python train.py --model="segmentation model" --dataset="Sentinel-2 satellite tiles (TerraMesh)" --train_examples=145000 --image_size=64 --crop_scale_min=0.5 --horizontal_flip=true --cutout=0.4 --num_classes=10 --arch="unet" --norm="groupnorm" --activation="mish" --weight_standardization=false --channel_attention="eca" --pixel_unshuffle=2 --widths=[64, 128, 192] --blocks_per_level=2 --block="basic" --attention=false --upsampling="nearest_conv" --init="small_normal" --residual_init="none" --optimizer="soap" --beta2=0.999 --lr=0.0042 --beta1=0.95 --shampoo_beta=0.999 --eps=1e-08 --precondition_frequency=50 --max_precond_dim=1024 --merge_dims=false --one_sided=true --adamw_lr_other_params=0.0016 --steps=40000 --batch_size=128 --epochs=35.3 --lr_schedule="cosine" --final_lr_fraction=0.01 --warmup_steps=2000 --weight_decay=0.03 --adamw_weight_decay_other_params=0.05
Rows from block 4, named by matrix and row number. Rows with one number belong to one channel. Each number is 50 + 15 x the weight over its row's rms, rounded and kept within 0 to 99. All counts start at 0. After the name is the row's rms in percent of the matrix's.
# convs0: first 3x3 conv (model.mid.0.convs.0.weight, 192x192x3x3), inputs 24-35, a 3x3 kernel for each
# convs1: second 3x3 conv (model.mid.0.convs.1.weight, 192x192x3x3, transposed), outputs 24-35, a 3x3 kernel for each
convs0.11 080:70 65 40 29 47 62 42 66 44 57 11 67 41 50 53 45 54 44 54 55 49 69 43 69 38 56 54 55 69 41 50 49 71 52 72 52 57 47 53 50 37 65 47 46 50 88 31 45 50 47 50 72 62 51 36 41 39 27 51 58 62 51 57 44 60 43 37 25 52 43 72 46 74 51 49 38 38 57 30 41 51 65 44 60 64 51 56 24 54 12 68 29 67 62 48 67 58 60 41 66 60 90 24 42 43 65 71 53
convs0.12 110:49 40 52 55 47 72 57 52 59 62 19 54 65 36 34 61 52 57 40 74 49 37 51 30 51 39 43 52 53 57 64 63 35 68 53 76 67 68 48 39 36 58 73 41 56 66 31 51 51 53 57 53 52 39 59 35 51 72 42 45 60 66 36 75 59 58 13 72 58 40 53 86 48 66 40 60 33 48 79 59 61 48 51 51 62 69 46 45 50 77 39 73 36 49 43 44 67 49 43 60 62 52 45 31 50 57 45 62
convs0.13 112:39 27 40 74 38 52 60 49 41 44 37 62 38 74 46 71 56 28 69 51 52 52 28 57 42 63 75 61 43 30 34 75 81 46 43 55 36 37 43 60 44 59 71 26 49 40 68 34 66 33 43 47 52 55 60 55 51 59 60 33 44 37 45 45 52 30 73 43 54 30 64 74 31 49 25 55 37 60 61 43 46 62 45 51 49 62 56 42 47 40 56 50 50 60 28 54 40 57 49 37 46 67 55 35 57 60 45 38
convs0.14 092:45 47 70 60 48 35 69 40 83 53 38 55 57 41 65 65 35 33 57 76 57 62 38 50 13 48 64 49 41 31 37 54 53 46 99 29 38 34 57 43 38 41 63 50 80 58 58 65 87 71 51 48 48 29 63 51 54 39 35 51 22 38 50 47 27 43 46 56 34 30 60 46 38 42 43 61 49 44 81 61 61 39 52 37 58 42 24 53 15 62 50 89 32 94 55 49 30 48 47 47 55 28 80 58 57 69 73 23
convs0.15 080:26 50 42 51 50 46 43 41 56 39 47 62 47 56 66 16 49 53 42 03 67 78 61 51 27 45 61 73 64 31 46 63 64 58 52 41 51 37 53 47 43 39 53 65 51 31 67 46 61 73 52 38 80 42 43 45 58 63 65 45 54 50 26 32 43 63 39 53 45 36 50 36 47 42 33 55 52 52 60 63 54 53 52 55 51 39 27 67 52 44 63 39 35 95 71 29 61 63 46 31 61 52 87 55 39 47 54 37
convs0.16 111:53 50 47 67 43 48 58 59 43 43 54 44 49 68 41 80 79 97 58 71 27 46 38 40 45 53 41 62 64 75 44 50 62 71 23 82 61 55 33 61 50 31 49 52 66 49 28 44 62 35 51 99 22 52 41 47 46 42 55 57 21 61 56 36 56 38 68 64 45 62 23 35 59 65 48 54 40 38 60 47 67 11 62 59 23 44 43 38 47 53 36 62 52 48 41 58 60 48 45 50 64 58 68 29 44 82 42 69
convs0.17 079:36 37 34 28 57 51 49 68 58 30 50 62 47 94 53 46 30 56 58 56 01 77 55 74 32 48 64 62 46 83 51 74 41 69 10 63 48 43 45 37 65 22 70 64 48 49 61 62 58 40 36 41 70 67 46 58 37 51 60 34 32 56 39 70 40 43 29 57 46 45 52 61 61 53 46 48 61 26 66 61 71 70 60 58 59 73 40 40 52 47 45 62 41 62 61 51 31 88 66 22 49 59 35 70 26 85 49 71
convs0.18 079:38 30 62 39 59 55 57 48 51 22 53 56 38 61 34 37 50 61 65 65 47 53 42 59 50 50 49 69 64 68 50 41 60 42 59 51 42 63 51 27 62 63 49 37 42 53 49 50 24 64 61 58 55 31 52 52 43 55 48 34 44 54 49 59 41 66 60 48 67 39 55 18 50 36 48 35 45 62 61 64 52 45 61 53 41 56 34 58 78 70 92 57 27 25 85 46 51 47 38 76 50 52 31 69 42 50 59 43
convs0.19 120:35 38 27 54 26 48 48 40 52 61 41 51 62 34 40 71 78 89 41 29 44 55 48 59 39 47 35 44 35 53 82 63 19 48 29 63 32 57 25 38 48 50 59 40 67 37 56 48 60 28 76 55 43 66 37 61 26 70 55 44 50 49 31 47 40 27 71 37 38 46 59 25 36 53 18 40 36 52 39 42 62 55 53 32 45 71 45 31 40 39 40 56 50 37 36 74 51 38 77 45 57 69 29 34 95 68 17 84
convs0.20 107:53 62 67 60 54 47 42 50 58 16 60 44 64 65 38 47 49 40 78 39 39 42 62 37 43 73 60 54 79 45 31 62 72 49 42 44 35 48 62 50 74 44 33 86 41 60 52 38 49 37 65 48 60 38 44 60 62 64 44 14 45 51 57 86 66 62 68 35 56 71 38 52 38 65 78 32 48 45 30 67 45 66 60 52 40 63 48 56 49 44 52 53 27 49 39 52 39 73 40 24 43 61 52 56 74 40 72 31
convs0.21 085:46 38 68 66 38 62 66 31 46 51 48 33 49 29 58 30 41 27 26 64 45 59 44 32 46 61 34 44 55 19 57 56 44 66 47 35 56 62 46 82 40 50 31 41 33 74 42 67 75 20 37 62 61 56 56 48 30 35 32 49 57 26 60 60 54 63 51 50 60 39 12 48 35 83 38 46 51 51 65 42 29 63 43 54 30 37 47 55 41 39 51 65 44 78 52 04 44 56 57 40 44 62 62 66 45 48 46 54
convs0.22 121:66 50 60 67 49 55 25 43 31 61 51 40 63 56 31 41 32 86 26 49 48 61 61 56 30 76 39 70 49 42 66 16 37 22 54 45 75 57 37 52 38 57 41 58 40 51 55 61 50 38 48 53 66 33 71 55 18 51 16 61 55 36 77 57 48 68 44 66 55 41 34 39 70 66 18 71 51 39 40 58 53 57 50 34 42 48 63 73 31 33 45 46 54 66 38 33 60 64 51 68 48 65 46 74 33 41 34 65
convs0.23 098:90 36 51 35 78 29 46 55 60 41 40 59 41 59 59 42 71 43 46 34 45 46 84 64 49 61 29 20 62 53 44 46 40 39 66 60 62 44 55 32 32 59 70 60 58 36 26 32 70 93 74 49 58 12 45 32 31 64 28 71 42 46 53 29 55 43 65 47 59 59 42 63 59 34 52 39 43 44 73 70 53 56 34 39 63 29 28 56 51 35 51 07 55 70 75 67 52 62 16 49 37 47 68 48 67 65 52 47
convs0.24 111:41 45 60 58 56 68 65 46 51 49 34 32 50 58 55 47 51 33 47 53 48 34 59 17 49 47 77 48 41 62 54 58 40 54 30 27 42 64 45 58 30 56 49 29 51 36 38 34 53 59 47 45 32 58 64 50 83 44 54 25 42 32 59 53 75 69 36 64 54 75 66 61 37 56 42 49 53 48 62 24 59 49 24 69 54 52 50 42 42 51 41 40 33 67 48 46 46 35 68 57 56 45 35 39 63 59 23 64
convs0.25 105:58 48 48 47 39 38 48 56 39 47 69 51 63 73 43 40 38 68 43 34 27 76 43 28 78 77 60 56 47 87 47 71 55 38 36 29 66 43 60 35 45 42 53 37 17 55 55 51 50 14 29 60 94 96 52 41 24 67 52 54 43 49 32 53 18 66 39 37 30 41 39 37 81 57 62 34 59 28 50 30 30 73 49 43 37 48 80 47 32 28 47 62 54 46 34 19 71 98 62 59 55 47 36 40 36 71 53 64
convs0.26 081:39 80 60 52 36 54 56 29 39 30 42 46 57 47 45 34 49 66 54 39 50 54 48 42 80 60 85 52 50 54 19 62 51 28 62 60 61 74 60 62 52 32 32 23 44 51 22 79 56 48 30 41 78 40 48 63 56 59 22 33 25 31 37 38 73 46 21 52 57 44 51 21 57 81 74 62 37 26 47 13 46 66 50 72 58 55 57 47 55 52 68 33 80 39 51 20 65 59 67 49 56 76 27 62 29 33 34 59
convs0.27 101:63 47 48 25 51 43 38 64 39 52 53 48 45 65 31 41 11 25 40 53 49 30 50 76 37 41 85 58 77 80 52 57 43 60 54 36 53 28 57 44 59 37 41 24 59 50 46 30 44 41 68 44 50 60 38 47 92 35 43 26 45 62 30 40 34 20 52 55 47 63 77 41 72 49 45 47 50 28 40 27 66 66 56 61 77 47 35 38 57 39 59 45 29 40 46 51 51 31 79 46 51 42 51 45 66 49 34 43
convs0.28 114:64 55 26 75 60 64 68 28 73 70 63 41 32 43 34 45 65 65 38 69 44 53 55 35 46 60 30 38 42 38 64 54 70 67 49 64 72 58 51 52 48 32 61 51 72 37 79 56 37 47 43 55 55 52 34 62 49 41 41 42 57 81 44 57 65 52 68 78 66 80 65 38 57 61 41 58 69 45 63 38 56 53 49 34 19 64 64 53 47 50 61 82 51 28 50 25 46 59 28 68 79 64 32 60 37 50 27 61
convs0.29 121:59 50 47 41 57 35 60 24 53 59 76 61 37 70 30 47 66 37 28 57 38 52 36 22 73 80 57 43 46 74 78 31 49 60 57 52 55 46 47 41 68 37 69 36 62 31 44 51 58 49 45 75 38 16 45 56 94 43 63 49 33 26 72 47 51 29 61 36 21 41 39 44 42 48 56 55 58 39 52 56 53 52 44 68 41 63 30 31 37 57 48 37 53 34 46 46 75 68 32 52 55 32 28 51 61 50 39 44
convs0.30 108:46 62 42 64 51 71 62 78 17 70 23 62 30 49 32 47 77 44 50 53 47 25 57 53 59 35 57 58 61 35 58 57 64 33 41 99 36 52 29 46 52 54 65 63 33 48 37 48 38 34 63 47 37 65 54 37 47 35 60 39 40 49 45 77 66 58 56 74 71 82 60 48 42 64 29 39 52 73 48 51 40 36 42 62 31 49 55 66 39 49 45 42 47 36 43 54 49 25 67 38 40 25 43 32 59 35 49 62
convs0.31 099:75 79 58 45 56 78 27 35 45 63 38 38 41 50 60 80 52 57 47 52 55 20 34 40 67 72 49 54 47 64 55 76 60 58 37 39 57 76 51 51 43 55 20 59 39 53 65 66 35 21 48 73 49 53 42 30 51 50 58 34 49 58 71 65 58 64 63 59 47 46 49 34 78 57 48 45 57 75 11 35 41 77 33 45 54 53 69 63 27 72 52 76 36 16 39 61 70 48 50 76 84 62 31 28 53 57 31 41
convs0.32 114:40 43 63 53 68 59 61 60 63 52 47 53 38 57 38 56 75 67 44 63 66 55 51 53 40 44 51 52 44 34 49 37 66 66 51 87 31 67 60 38 79 52 51 55 62 40 43 53 30 72 46 64 44 57 54 41 55 17 52 40 26 79 74 40 34 53 42 69 74 47 71 67 48 45 52 50 59 51 50 69 57 55 48 58 43 64 24 62 65 75 41 51 46 51 48 62 54 49 48 43 56 41 49 62 50 61 39 45
convs0.33 092:40 55 42 46 48 59 75 59 16 48 64 54 69 23 49 41 64 48 58 28 62 51 34 31 44 41 47 55 35 49 53 42 50 53 85 63 59 55 65 57 48 45 58 58 38 15 62 48 69 33 45 52 68 57 50 41 52 49 31 63 39 53 16 65 53 76 63 48 55 51 62 36 49 39 46 38 62 77 58 62 21 47 55 21 47 43 46 35 57 37 51 43 44 66 53 38 27 45 67 49 65 47 44 38 50 39 57 30
convs0.34 093:46 34 25 59 38 64 43 67 39 63 42 55 52 37 47 58 43 29 23 33 75 87 24 68 42 41 67 57 58 52 65 70 37 60 45 43 37 34 72 69 32 76 54 41 32 26 48 67 91 29 60 33 29 60 34 36 61 50 54 39 49 24 69 57 21 54 73 65 55 70 49 69 58 23 55 67 47 73 37 26 67 58 36 51 32 64 70 52 53 26 38 48 72 86 39 55 36 28 63 49 46 41 64 30 52 40 46 54
convs0.35 080:72 52 38 46 35 50 43 51 37 63 31 60 27 78 56 59 55 32 57 52 55 42 42 57 61 27 57 27 64 49 50 57 40 52 23 54 80 65 50 47 32 69 28 40 42 33 39 44 40 57 30 56 43 54 44 71 36 57 65 47 33 39 31 65 70 56 35 47 49 67 26 17 58 59 58 44 44 61 49 45 47 42 31 58 43 50 43 30 39 26 45 30 76 70 36 59 44 51 48 31 68 59 50 28 60 57 46 40
convs0.36 113:63 31 33 39 58 36 82 62 46 71 52 41 46 50 78 54 40 56 59 38 43 48 53 33 62 48 60 62 76 53 63 47 42 49 62 72 56 45 41 69 58 71 37 59 48 46 56 45 47 29 35 43 51 50 57 58 73 40 55 64 38 30 40 47 83 38 66 54 54 52 64 48 49 52 55 54 53 47 42 69 68 46 44 60 30 36 28 24 57 19 40 45 51 55 39 41 27 55 64 48 75 34 50 39 56 24 28 73
convs0.37 108:46 26 49 50 49 52 44 58 83 36 38 46 36 47 56 74 55 74 64 59 82 29 52 29 20 49 40 45 47 23 54 64 51 25 47 57 52 31 60 47 47 63 52 47 72 43 57 46 51 53 47 45 37 38 28 35 53 41 32 73 47 55 55 51 54 36 40 80 38 45 72 55 62 23 39 46 61 35 48 54 80 24 31 49 56 55 50 52 72 59 42 64 47 58 51 50 42 35 41 73 49 51 46 62 34 47 49 58
convs0.38 091:79 40 46 58 42 58 45 50 53 51 51 33 46 39 41 47 53 42 29 53 66 67 29 64 68 71 53 62 50 26 50 61 27 33 49 45 71 53 57 32 50 62 34 51 49 32 45 44 38 50 52 57 58 45 44 34 56 49 52 46 27 33 57 58 60 83 42 75 50 52 28 61 56 31 66 55 53 58 26 46 33 41 40 55 32 36 38 40 33 68 41 56 45 40 33 58 63 69 48 52 54 57 44 42 44 38 40 30
convs0.39 097:71 53 38 50 24 54 47 56 57 55 49 59 47 54 40 30 40 51 44 51 57 56 39 55 42 33 66 67 38 46 70 49 64 54 36 40 85 52 32 53 26 52 55 43 63 61 46 60 44 53 36 35 58 43 53 45 38 65 65 44 10 20 62 78 37 45 39 21 93 71 48 41 76 70 58 49 29 73 49 46 56 41 57 33 71 62 69 42 64 36 35 58 66 51 39 58 41 48 54 60 60 71 40 21 55 50 46 46
convs0.40 105:81 45 61 47 52 48 42 42 49 65 46 44 52 55 53 46 27 44 44 70 50 31 50 61 54 31 37 37 59 40 45 56 44 69 55 44 86 47 33 48 26 40 50 48 73 51 51 16 41 77 61 60 23 43 53 50 67 45 39 59 68 76 58 53 49 71 27 35 29 75 64 49 69 54 47 42 45 46 41 35 46 59 47 56 64 57 52 70 76 63 65 36 12 44 78 65 47 26 32 58 50 17 42 55 53 38 47 62
convs0.41 119:42 65 17 59 72 55 63 59 46 61 30 51 48 50 35 56 57 45 43 64 36 52 22 43 59 34 28 40 41 66 43 75 62 65 59 45 44 65 24 53 58 62 44 61 33 35 49 38 61 41 38 57 51 48 54 13 48 78 39 51 73 66 20 42 56 38 72 74 83 46 55 49 50 35 32 65 63 77 63 57 40 59 53 34 81 49 65 64 65 14 58 40 54 51 41 44 55 45 42 32 36 58 73 53 59 36 65 38
convs1.11 095:65 49 42 58 54 57 52 55 50 36 89 39 60 44 37 71 49 18 50 53 55 53 48 64 60 48 56 39 70 85 32 37 74 51 07 58 37 59 66 28 56 55 53 81 69 81 39 71 42 61 51 30 64 13 48 49 55 43 50 55 48 55 47 43 49 39 60 49 51 41 44 41 37 49 46 33 49 52 45 66 39 55 64 59 52 56 52 48 54 52 81 48 29 53 67 35 38 59 79 60 50 38 56 42 60 59 46 69
convs1.12 098:48 63 64 51 63 58 60 58 41 45 61 73 48 29 75 55 58 64 56 39 72 54 28 57 52 55 58 50 53 47 67 57 63 84 50 33 24 48 56 42 52 45 54 39 69 44 57 42 53 65 60 46 46 37 65 54 56 63 54 54 50 60 59 63 56 48 47 63 45 57 64 48 68 55 42 54 44 35 46 29 52 49 63 51 45 54 52 57 42 55 56 85 56 16 49 55 45 67 43 57 56 50 58 55 46 52 54 39
convs1.13 101:61 44 61 56 67 67 61 59 75 65 60 48 80 41 47 49 53 52 46 48 42 52 43 58 43 41 53 66 37 24 57 66 58 74 37 79 59 41 51 56 35 49 56 40 61 72 39 28 60 51 33 42 32 46 61 65 45 58 52 56 54 60 65 71 26 52 56 75 61 46 50 49 32 45 47 34 45 53 19 54 55 64 41 47 43 57 67 48 52 58 85 13 27 20 45 98 43 62 37 59 56 49 49 56 72 37 53 57
convs1.14 104:56 39 47 62 56 54 64 51 56 46 43 37 43 46 74 41 73 51 47 49 56 54 51 51 54 53 56 42 36 86 55 70 59 27 51 31 47 48 36 49 46 49 51 58 71 40 55 54 65 72 50 52 73 66 45 48 59 54 50 59 56 47 60 46 55 57 46 50 52 49 55 44 55 64 18 58 43 44 29 71 32 45 63 56 56 56 57 44 54 59 45 75 22 51 60 53 51 41 64 46 55 52 55 62 52 49 47 60
convs1.15 098:51 36 49 61 60 51 58 56 61 39 48 60 30 56 45 77 56 36 50 52 51 53 39 47 55 62 51 45 50 79 22 67 48 08 43 65 56 41 50 44 55 64 55 54 75 62 61 58 62 66 69 34 54 42 44 51 54 61 48 53 49 44 48 45 45 61 46 43 44 55 55 47 47 60 42 43 50 38 47 57 43 52 55 59 55 54 47 45 49 48 49 70 53 55 46 60 53 75 41 54 59 54 50 59 51 49 48 53
convs1.16 102:58 72 41 66 68 57 63 54 52 26 52 55 51 36 71 45 35 83 58 39 62 53 36 61 67 51 63 37 59 65 30 34 56 58 39 47 51 69 67 62 65 60 47 28 53 31 65 61 38 63 63 31 60 29 53 50 63 51 48 54 41 49 46 52 45 53 53 57 54 41 69 58 64 85 57 61 18 37 46 56 48 46 54 43 52 54 56 46 60 68 50 52 46 59 99 31 44 20 39 57 37 36 61 69 52 55 58 49
convs1.17 095:45 46 49 61 57 44 63 56 34 61 65 44 69 35 35 38 57 14 57 42 52 57 50 51 61 50 47 46 68 65 36 54 48 01 65 77 44 54 50 43 74 58 62 64 73 73 69 50 71 91 51 18 31 25 53 48 54 41 53 54 52 47 52 36 46 58 55 50 55 47 48 49 53 51 58 48 49 21 52 68 28 54 55 67 58 54 54 56 50 49 34 56 60 57 62 45 66 68 22 62 39 57 48 53 57 46 56 56
convs1.18 086:42 51 45 36 50 50 55 56 52 35 31 86 34 74 43 40 57 39 52 52 56 53 63 37 56 49 51 37 73 46 57 47 33 36 54 50 45 39 50 47 38 54 58 62 61 36 57 39 52 75 61 76 64 52 48 54 56 51 58 64 57 61 63 62 64 65 42 53 55 60 51 53 51 54 62 53 26 23 58 38 37 51 65 68 45 45 56 52 46 51 54 66 39 35 67 67 79 39 24 54 53 57 49 53 40 34 45 48
convs1.19 111:42 61 56 57 71 61 51 47 46 50 68 34 49 54 35 59 60 21 57 42 55 55 37 54 52 60 58 74 49 49 56 18 69 38 54 75 45 58 62 51 55 56 70 51 58 45 21 43 66 53 52 55 30 55 56 47 58 60 56 65 59 51 56 60 61 57 49 42 48 56 47 62 12 82 66 39 31 41 46 49 42 48 62 57 49 51 60 60 45 60 51 28 64 11 61 72 52 40 19 48 58 60 50 49 63 42 48 54
convs1.20 098:52 53 49 62 50 65 65 70 67 52 73 54 62 43 42 32 48 63 53 61 57 48 42 31 32 55 41 72 62 63 41 65 45 55 47 77 56 42 43 57 45 61 53 57 34 44 49 39 48 33 41 69 86 46 44 59 54 56 61 51 58 70 61 65 51 57 33 63 52 43 73 50 39 45 35 29 53 83 29 46 39 59 49 49 48 46 61 52 64 57 97 16 35 28 10 59 33 79 68 48 44 61 41 45 70 58 46 66
convs1.21 089:41 49 52 64 56 42 50 59 58 53 43 56 62 30 61 74 49 47 56 52 49 59 48 60 48 59 56 38 70 46 29 72 60 49 61 70 51 63 58 48 58 39 57 34 59 42 78 57 51 58 42 16 67 72 54 60 54 57 52 58 55 54 51 20 52 63 63 40 50 36 68 64 71 30 37 50 32 45 47 59 56 46 49 52 53 50 57 53 55 57 31 30 46 85 60 52 36 60 73 46 46 45 53 44 47 46 46 50
convs1.22 110:56 63 51 58 57 73 54 62 78 56 69 43 74 44 41 46 47 65 61 48 53 43 57 39 40 51 48 58 55 31 54 49 30 63 97 73 54 60 48 52 24 50 38 51 44 47 46 38 48 44 65 32 45 59 50 53 47 50 64 61 68 58 60 49 54 66 37 42 31 49 56 63 57 55 37 46 15 64 40 69 50 54 44 49 59 54 67 57 48 64 45 32 62 62 29 71 35 33 75 42 39 58 46 63 65 53 45 62
convs1.23 099:55 40 49 66 64 63 69 64 46 38 41 53 27 63 51 64 88 39 52 44 56 58 51 56 56 57 44 36 31 89 56 74 31 54 10 43 51 44 62 46 48 78 37 72 67 66 34 53 52 69 76 66 58 27 43 38 57 55 50 57 49 52 48 54 48 48 47 48 46 60 54 47 38 69 33 34 56 56 47 57 18 60 53 57 54 53 58 47 56 49 99 37 40 55 11 71 24 99 39 55 54 52 56 59 59 55 49 54
convs1.24 104:41 52 71 50 65 62 63 65 61 88 54 50 22 45 46 41 53 55 54 56 44 42 48 49 32 40 50 49 30 76 54 34 59 55 52 82 57 40 72 65 57 34 60 46 39 51 32 36 73 66 59 66 33 39 56 49 55 58 64 59 53 47 56 42 61 51 60 64 42 53 50 52 42 53 85 49 42 51 58 21 53 47 42 54 45 56 49 61 57 53 34 53 54 25 50 59 79 40 46 49 47 61 65 42 48 41 56 52
convs1.25 109:61 54 54 74 57 42 51 46 53 49 64 55 48 51 46 50 40 38 56 45 48 58 53 50 65 47 61 49 59 49 39 49 62 35 28 91 43 67 63 40 60 53 63 53 73 38 65 70 65 72 54 05 12 32 51 50 57 46 55 51 57 53 52 26 44 57 70 57 46 57 42 58 61 68 40 33 43 18 68 62 41 59 39 51 55 56 55 53 61 57 45 24 42 76 92 32 47 58 49 61 53 42 58 53 55 54 59 63
convs1.26 090:51 56 53 67 43 32 42 53 53 62 70 39 21 83 38 36 20 57 37 49 48 53 55 53 53 40 50 37 75 91 45 18 64 33 53 73 67 80 43 42 52 61 35 47 59 54 49 75 31 57 61 38 42 41 56 48 53 38 45 41 52 44 48 45 57 54 47 51 53 41 42 45 39 54 44 47 48 20 63 49 50 44 46 50 53 53 56 56 48 44 61 53 75 79 56 17 64 40 35 54 55 43 47 47 59 57 52 55
convs1.27 100:53 53 49 57 54 61 67 53 51 61 60 42 53 52 40 45 39 77 51 56 44 52 48 46 42 37 49 37 31 50 57 34 45 64 65 62 52 55 72 58 44 41 37 62 37 65 58 19 48 54 67 35 43 63 52 48 46 53 61 64 55 50 56 32 47 39 41 52 44 55 42 37 67 74 65 59 41 36 42 53 47 50 49 57 55 56 56 63 52 57 12 49 20 39 29 79 64 63 37 46 58 49 61 56 52 53 64 52
convs1.28 101:57 67 59 53 56 49 59 61 53 61 38 25 51 62 56 43 53 57 44 42 52 55 44 64 45 49 56 65 53 69 51 37 70 57 71 49 51 43 59 46 47 48 58 38 58 32 60 60 67 48 37 65 46 72 61 55 64 52 50 53 58 47 68 53 63 57 54 46 65 53 53 66 22 61 73 50 35 50 52 31 37 35 71 49 58 58 62 47 47 52 12 31 92 57 53 43 74 24 60 38 50 64 45 55 61 54 58 53
convs1.29 113:62 55 55 67 66 54 71 59 55 64 21 77 52 26 47 65 25 65 67 41 57 59 52 49 62 58 56 43 78 56 45 47 55 71 28 47 53 68 43 50 45 80 55 59 49 43 46 41 09 79 77 50 52 05 54 54 50 53 57 56 45 49 50 45 47 51 44 63 62 56 59 53 35 48 43 73 62 36 45 66 44 40 54 48 57 43 45 55 57 57 64 48 35 28 83 64 63 67 27 52 58 41 64 51 54 68 50 47
convs1.30 101:53 53 72 45 59 72 57 52 48 72 57 70 40 44 65 43 51 71 53 41 49 52 24 55 38 44 54 58 44 42 39 25 57 68 60 82 60 39 54 53 46 57 75 43 34 47 54 09 63 80 51 69 54 40 53 60 50 65 59 54 56 65 53 78 65 41 56 48 47 64 55 59 65 45 42 49 56 48 73 26 27 44 48 54 47 50 54 51 53 44 47 57 56 42 27 53 54 99 08 51 63 70 50 46 50 55 62 27
convs1.31 097:55 65 39 55 63 45 44 37 49 26 55 55 66 57 48 37 45 28 52 43 62 63 55 59 57 56 45 73 55 80 45 02 74 42 75 35 52 73 77 34 65 52 54 55 51 31 39 69 60 64 43 67 38 21 41 52 63 45 41 50 48 53 59 47 37 50 49 60 58 37 33 55 25 68 51 38 40 38 57 51 67 53 59 49 53 61 59 45 52 57 67 41 35 42 86 80 44 34 27 54 39 51 58 53 73 48 45 67
convs1.32 107:54 69 75 47 57 43 51 59 53 41 16 74 56 68 64 65 50 48 59 41 60 50 33 54 45 38 56 83 33 50 55 46 58 81 43 60 15 51 42 38 50 56 67 34 62 56 64 41 51 53 36 61 39 65 67 57 58 59 56 55 60 51 53 70 58 48 41 57 34 62 62 58 33 70 42 67 40 73 40 15 62 50 60 58 49 57 53 55 38 62 15 90 74 27 64 34 70 19 51 54 71 50 46 63 47 55 55 36
convs1.33 089:41 35 53 61 56 47 54 61 63 27 61 54 13 63 51 59 47 79 62 59 40 64 51 55 77 68 59 44 45 44 71 46 60 48 49 58 58 56 56 73 68 36 63 73 68 39 66 46 64 61 19 15 36 46 39 57 46 46 48 48 46 49 58 54 54 64 71 61 57 64 62 38 63 44 44 75 22 39 71 64 65 39 47 42 55 55 44 51 46 57 40 74 26 64 82 34 30 52 65 59 49 52 49 54 50 52 65 62
convs1.34 095:61 55 48 58 54 42 51 49 65 33 74 45 36 21 67 52 52 76 37 54 54 50 45 58 46 51 59 39 49 62 37 47 70 61 45 94 68 49 45 53 42 38 73 52 57 43 73 65 65 55 18 28 70 80 52 64 59 53 56 62 60 63 58 57 59 58 71 53 54 53 57 59 63 72 43 42 37 36 32 46 55 61 56 55 54 56 55 44 49 53 57 66 39 62 99 19 28 50 47 48 61 59 53 56 47 58 48 55
convs1.35 086:65 52 43 62 53 59 45 48 54 52 56 34 44 12 77 42 56 51 56 60 57 59 46 66 48 46 58 38 91 83 39 42 74 60 31 60 61 66 46 59 64 55 26 41 47 45 55 73 66 46 37 36 74 56 51 57 62 38 42 41 41 53 55 60 52 45 61 64 51 43 41 58 43 57 06 42 72 47 30 51 73 56 41 50 50 57 72 43 45 43 90 62 65 68 65 50 00 51 68 51 51 58 60 52 57 50 55 67
convs1.36 105:52 39 59 63 54 49 60 55 72 53 61 70 24 29 51 48 26 62 56 47 44 51 48 52 58 70 54 59 37 51 40 57 51 37 58 63 68 47 47 55 70 33 66 51 62 32 31 46 22 76 55 33 35 49 55 53 52 47 59 65 54 49 52 37 58 62 46 60 62 63 53 52 38 59 55 52 48 40 61 42 43 45 35 56 53 56 46 59 48 48 51 05 40 68 99 40 63 81 28 64 41 50 54 55 46 51 57 48
convs1.37 107:57 79 58 55 62 59 54 61 49 45 34 51 38 54 69 56 65 42 45 44 57 53 28 49 47 54 54 51 51 77 51 50 61 46 45 63 40 63 45 45 55 62 48 33 60 57 12 71 60 36 57 56 43 75 66 51 67 43 44 52 56 42 67 51 61 59 51 43 56 59 55 47 42 48 45 61 38 61 51 67 44 42 58 54 52 58 56 56 52 47 37 66 74 64 65 49 76 15 34 55 63 45 48 62 54 53 50 42
convs1.38 090:58 51 60 49 55 56 36 55 45 30 64 62 67 61 52 49 47 25 51 54 41 52 64 55 42 52 58 87 45 48 38 40 51 77 29 57 32 67 51 52 58 47 55 57 55 56 57 65 40 29 64 34 20 31 40 46 55 39 39 55 53 48 64 54 51 35 54 48 46 47 50 43 75 40 40 76 34 67 38 34 70 56 58 42 42 68 54 42 51 45 99 52 45 21 71 62 75 58 60 63 63 42 61 40 55 62 45 58
convs1.39 099:62 53 45 49 55 60 48 50 45 57 73 22 55 49 50 52 52 49 44 54 42 51 49 44 51 48 49 79 73 40 63 46 85 79 46 43 50 48 46 47 64 47 48 39 48 24 56 50 49 58 63 60 62 60 54 72 58 52 60 55 59 66 62 58 59 63 49 74 66 36 65 73 43 50 36 31 50 33 21 54 53 61 49 50 51 64 70 42 43 46 63 46 70 66 38 51 23 37 50 52 64 63 66 58 72 45 46 48
convs1.40 105:55 65 68 49 60 66 60 64 53 54 46 33 40 60 57 42 57 58 42 46 52 46 59 48 44 58 54 36 40 63 68 33 59 49 65 60 45 42 55 54 44 57 65 63 55 38 41 48 50 54 47 83 55 53 51 56 59 53 54 61 59 48 56 42 64 57 36 41 63 55 47 68 46 30 57 56 44 68 50 33 23 47 60 65 48 42 59 58 49 55 49 66 64 33 17 51 94 41 28 62 48 71 57 46 56 60 56 54
convs1.41 109:60 57 59 44 64 60 60 48 59 57 73 39 29 52 77 66 34 68 53 47 55 46 43 51 41 55 40 74 89 26 48 76 62 51 53 65 55 37 38 52 54 44 63 42 48 22 68 42 56 63 55 68 35 48 47 69 49 57 60 57 57 56 57 45 64 58 48 56 53 52 61 52 53 16 45 30 47 59 56 43 42 60 51 55 52 56 56 52 42 43 75 05 73 80 15 44 54 29 61 37 46 63 54 43 66 55 45 52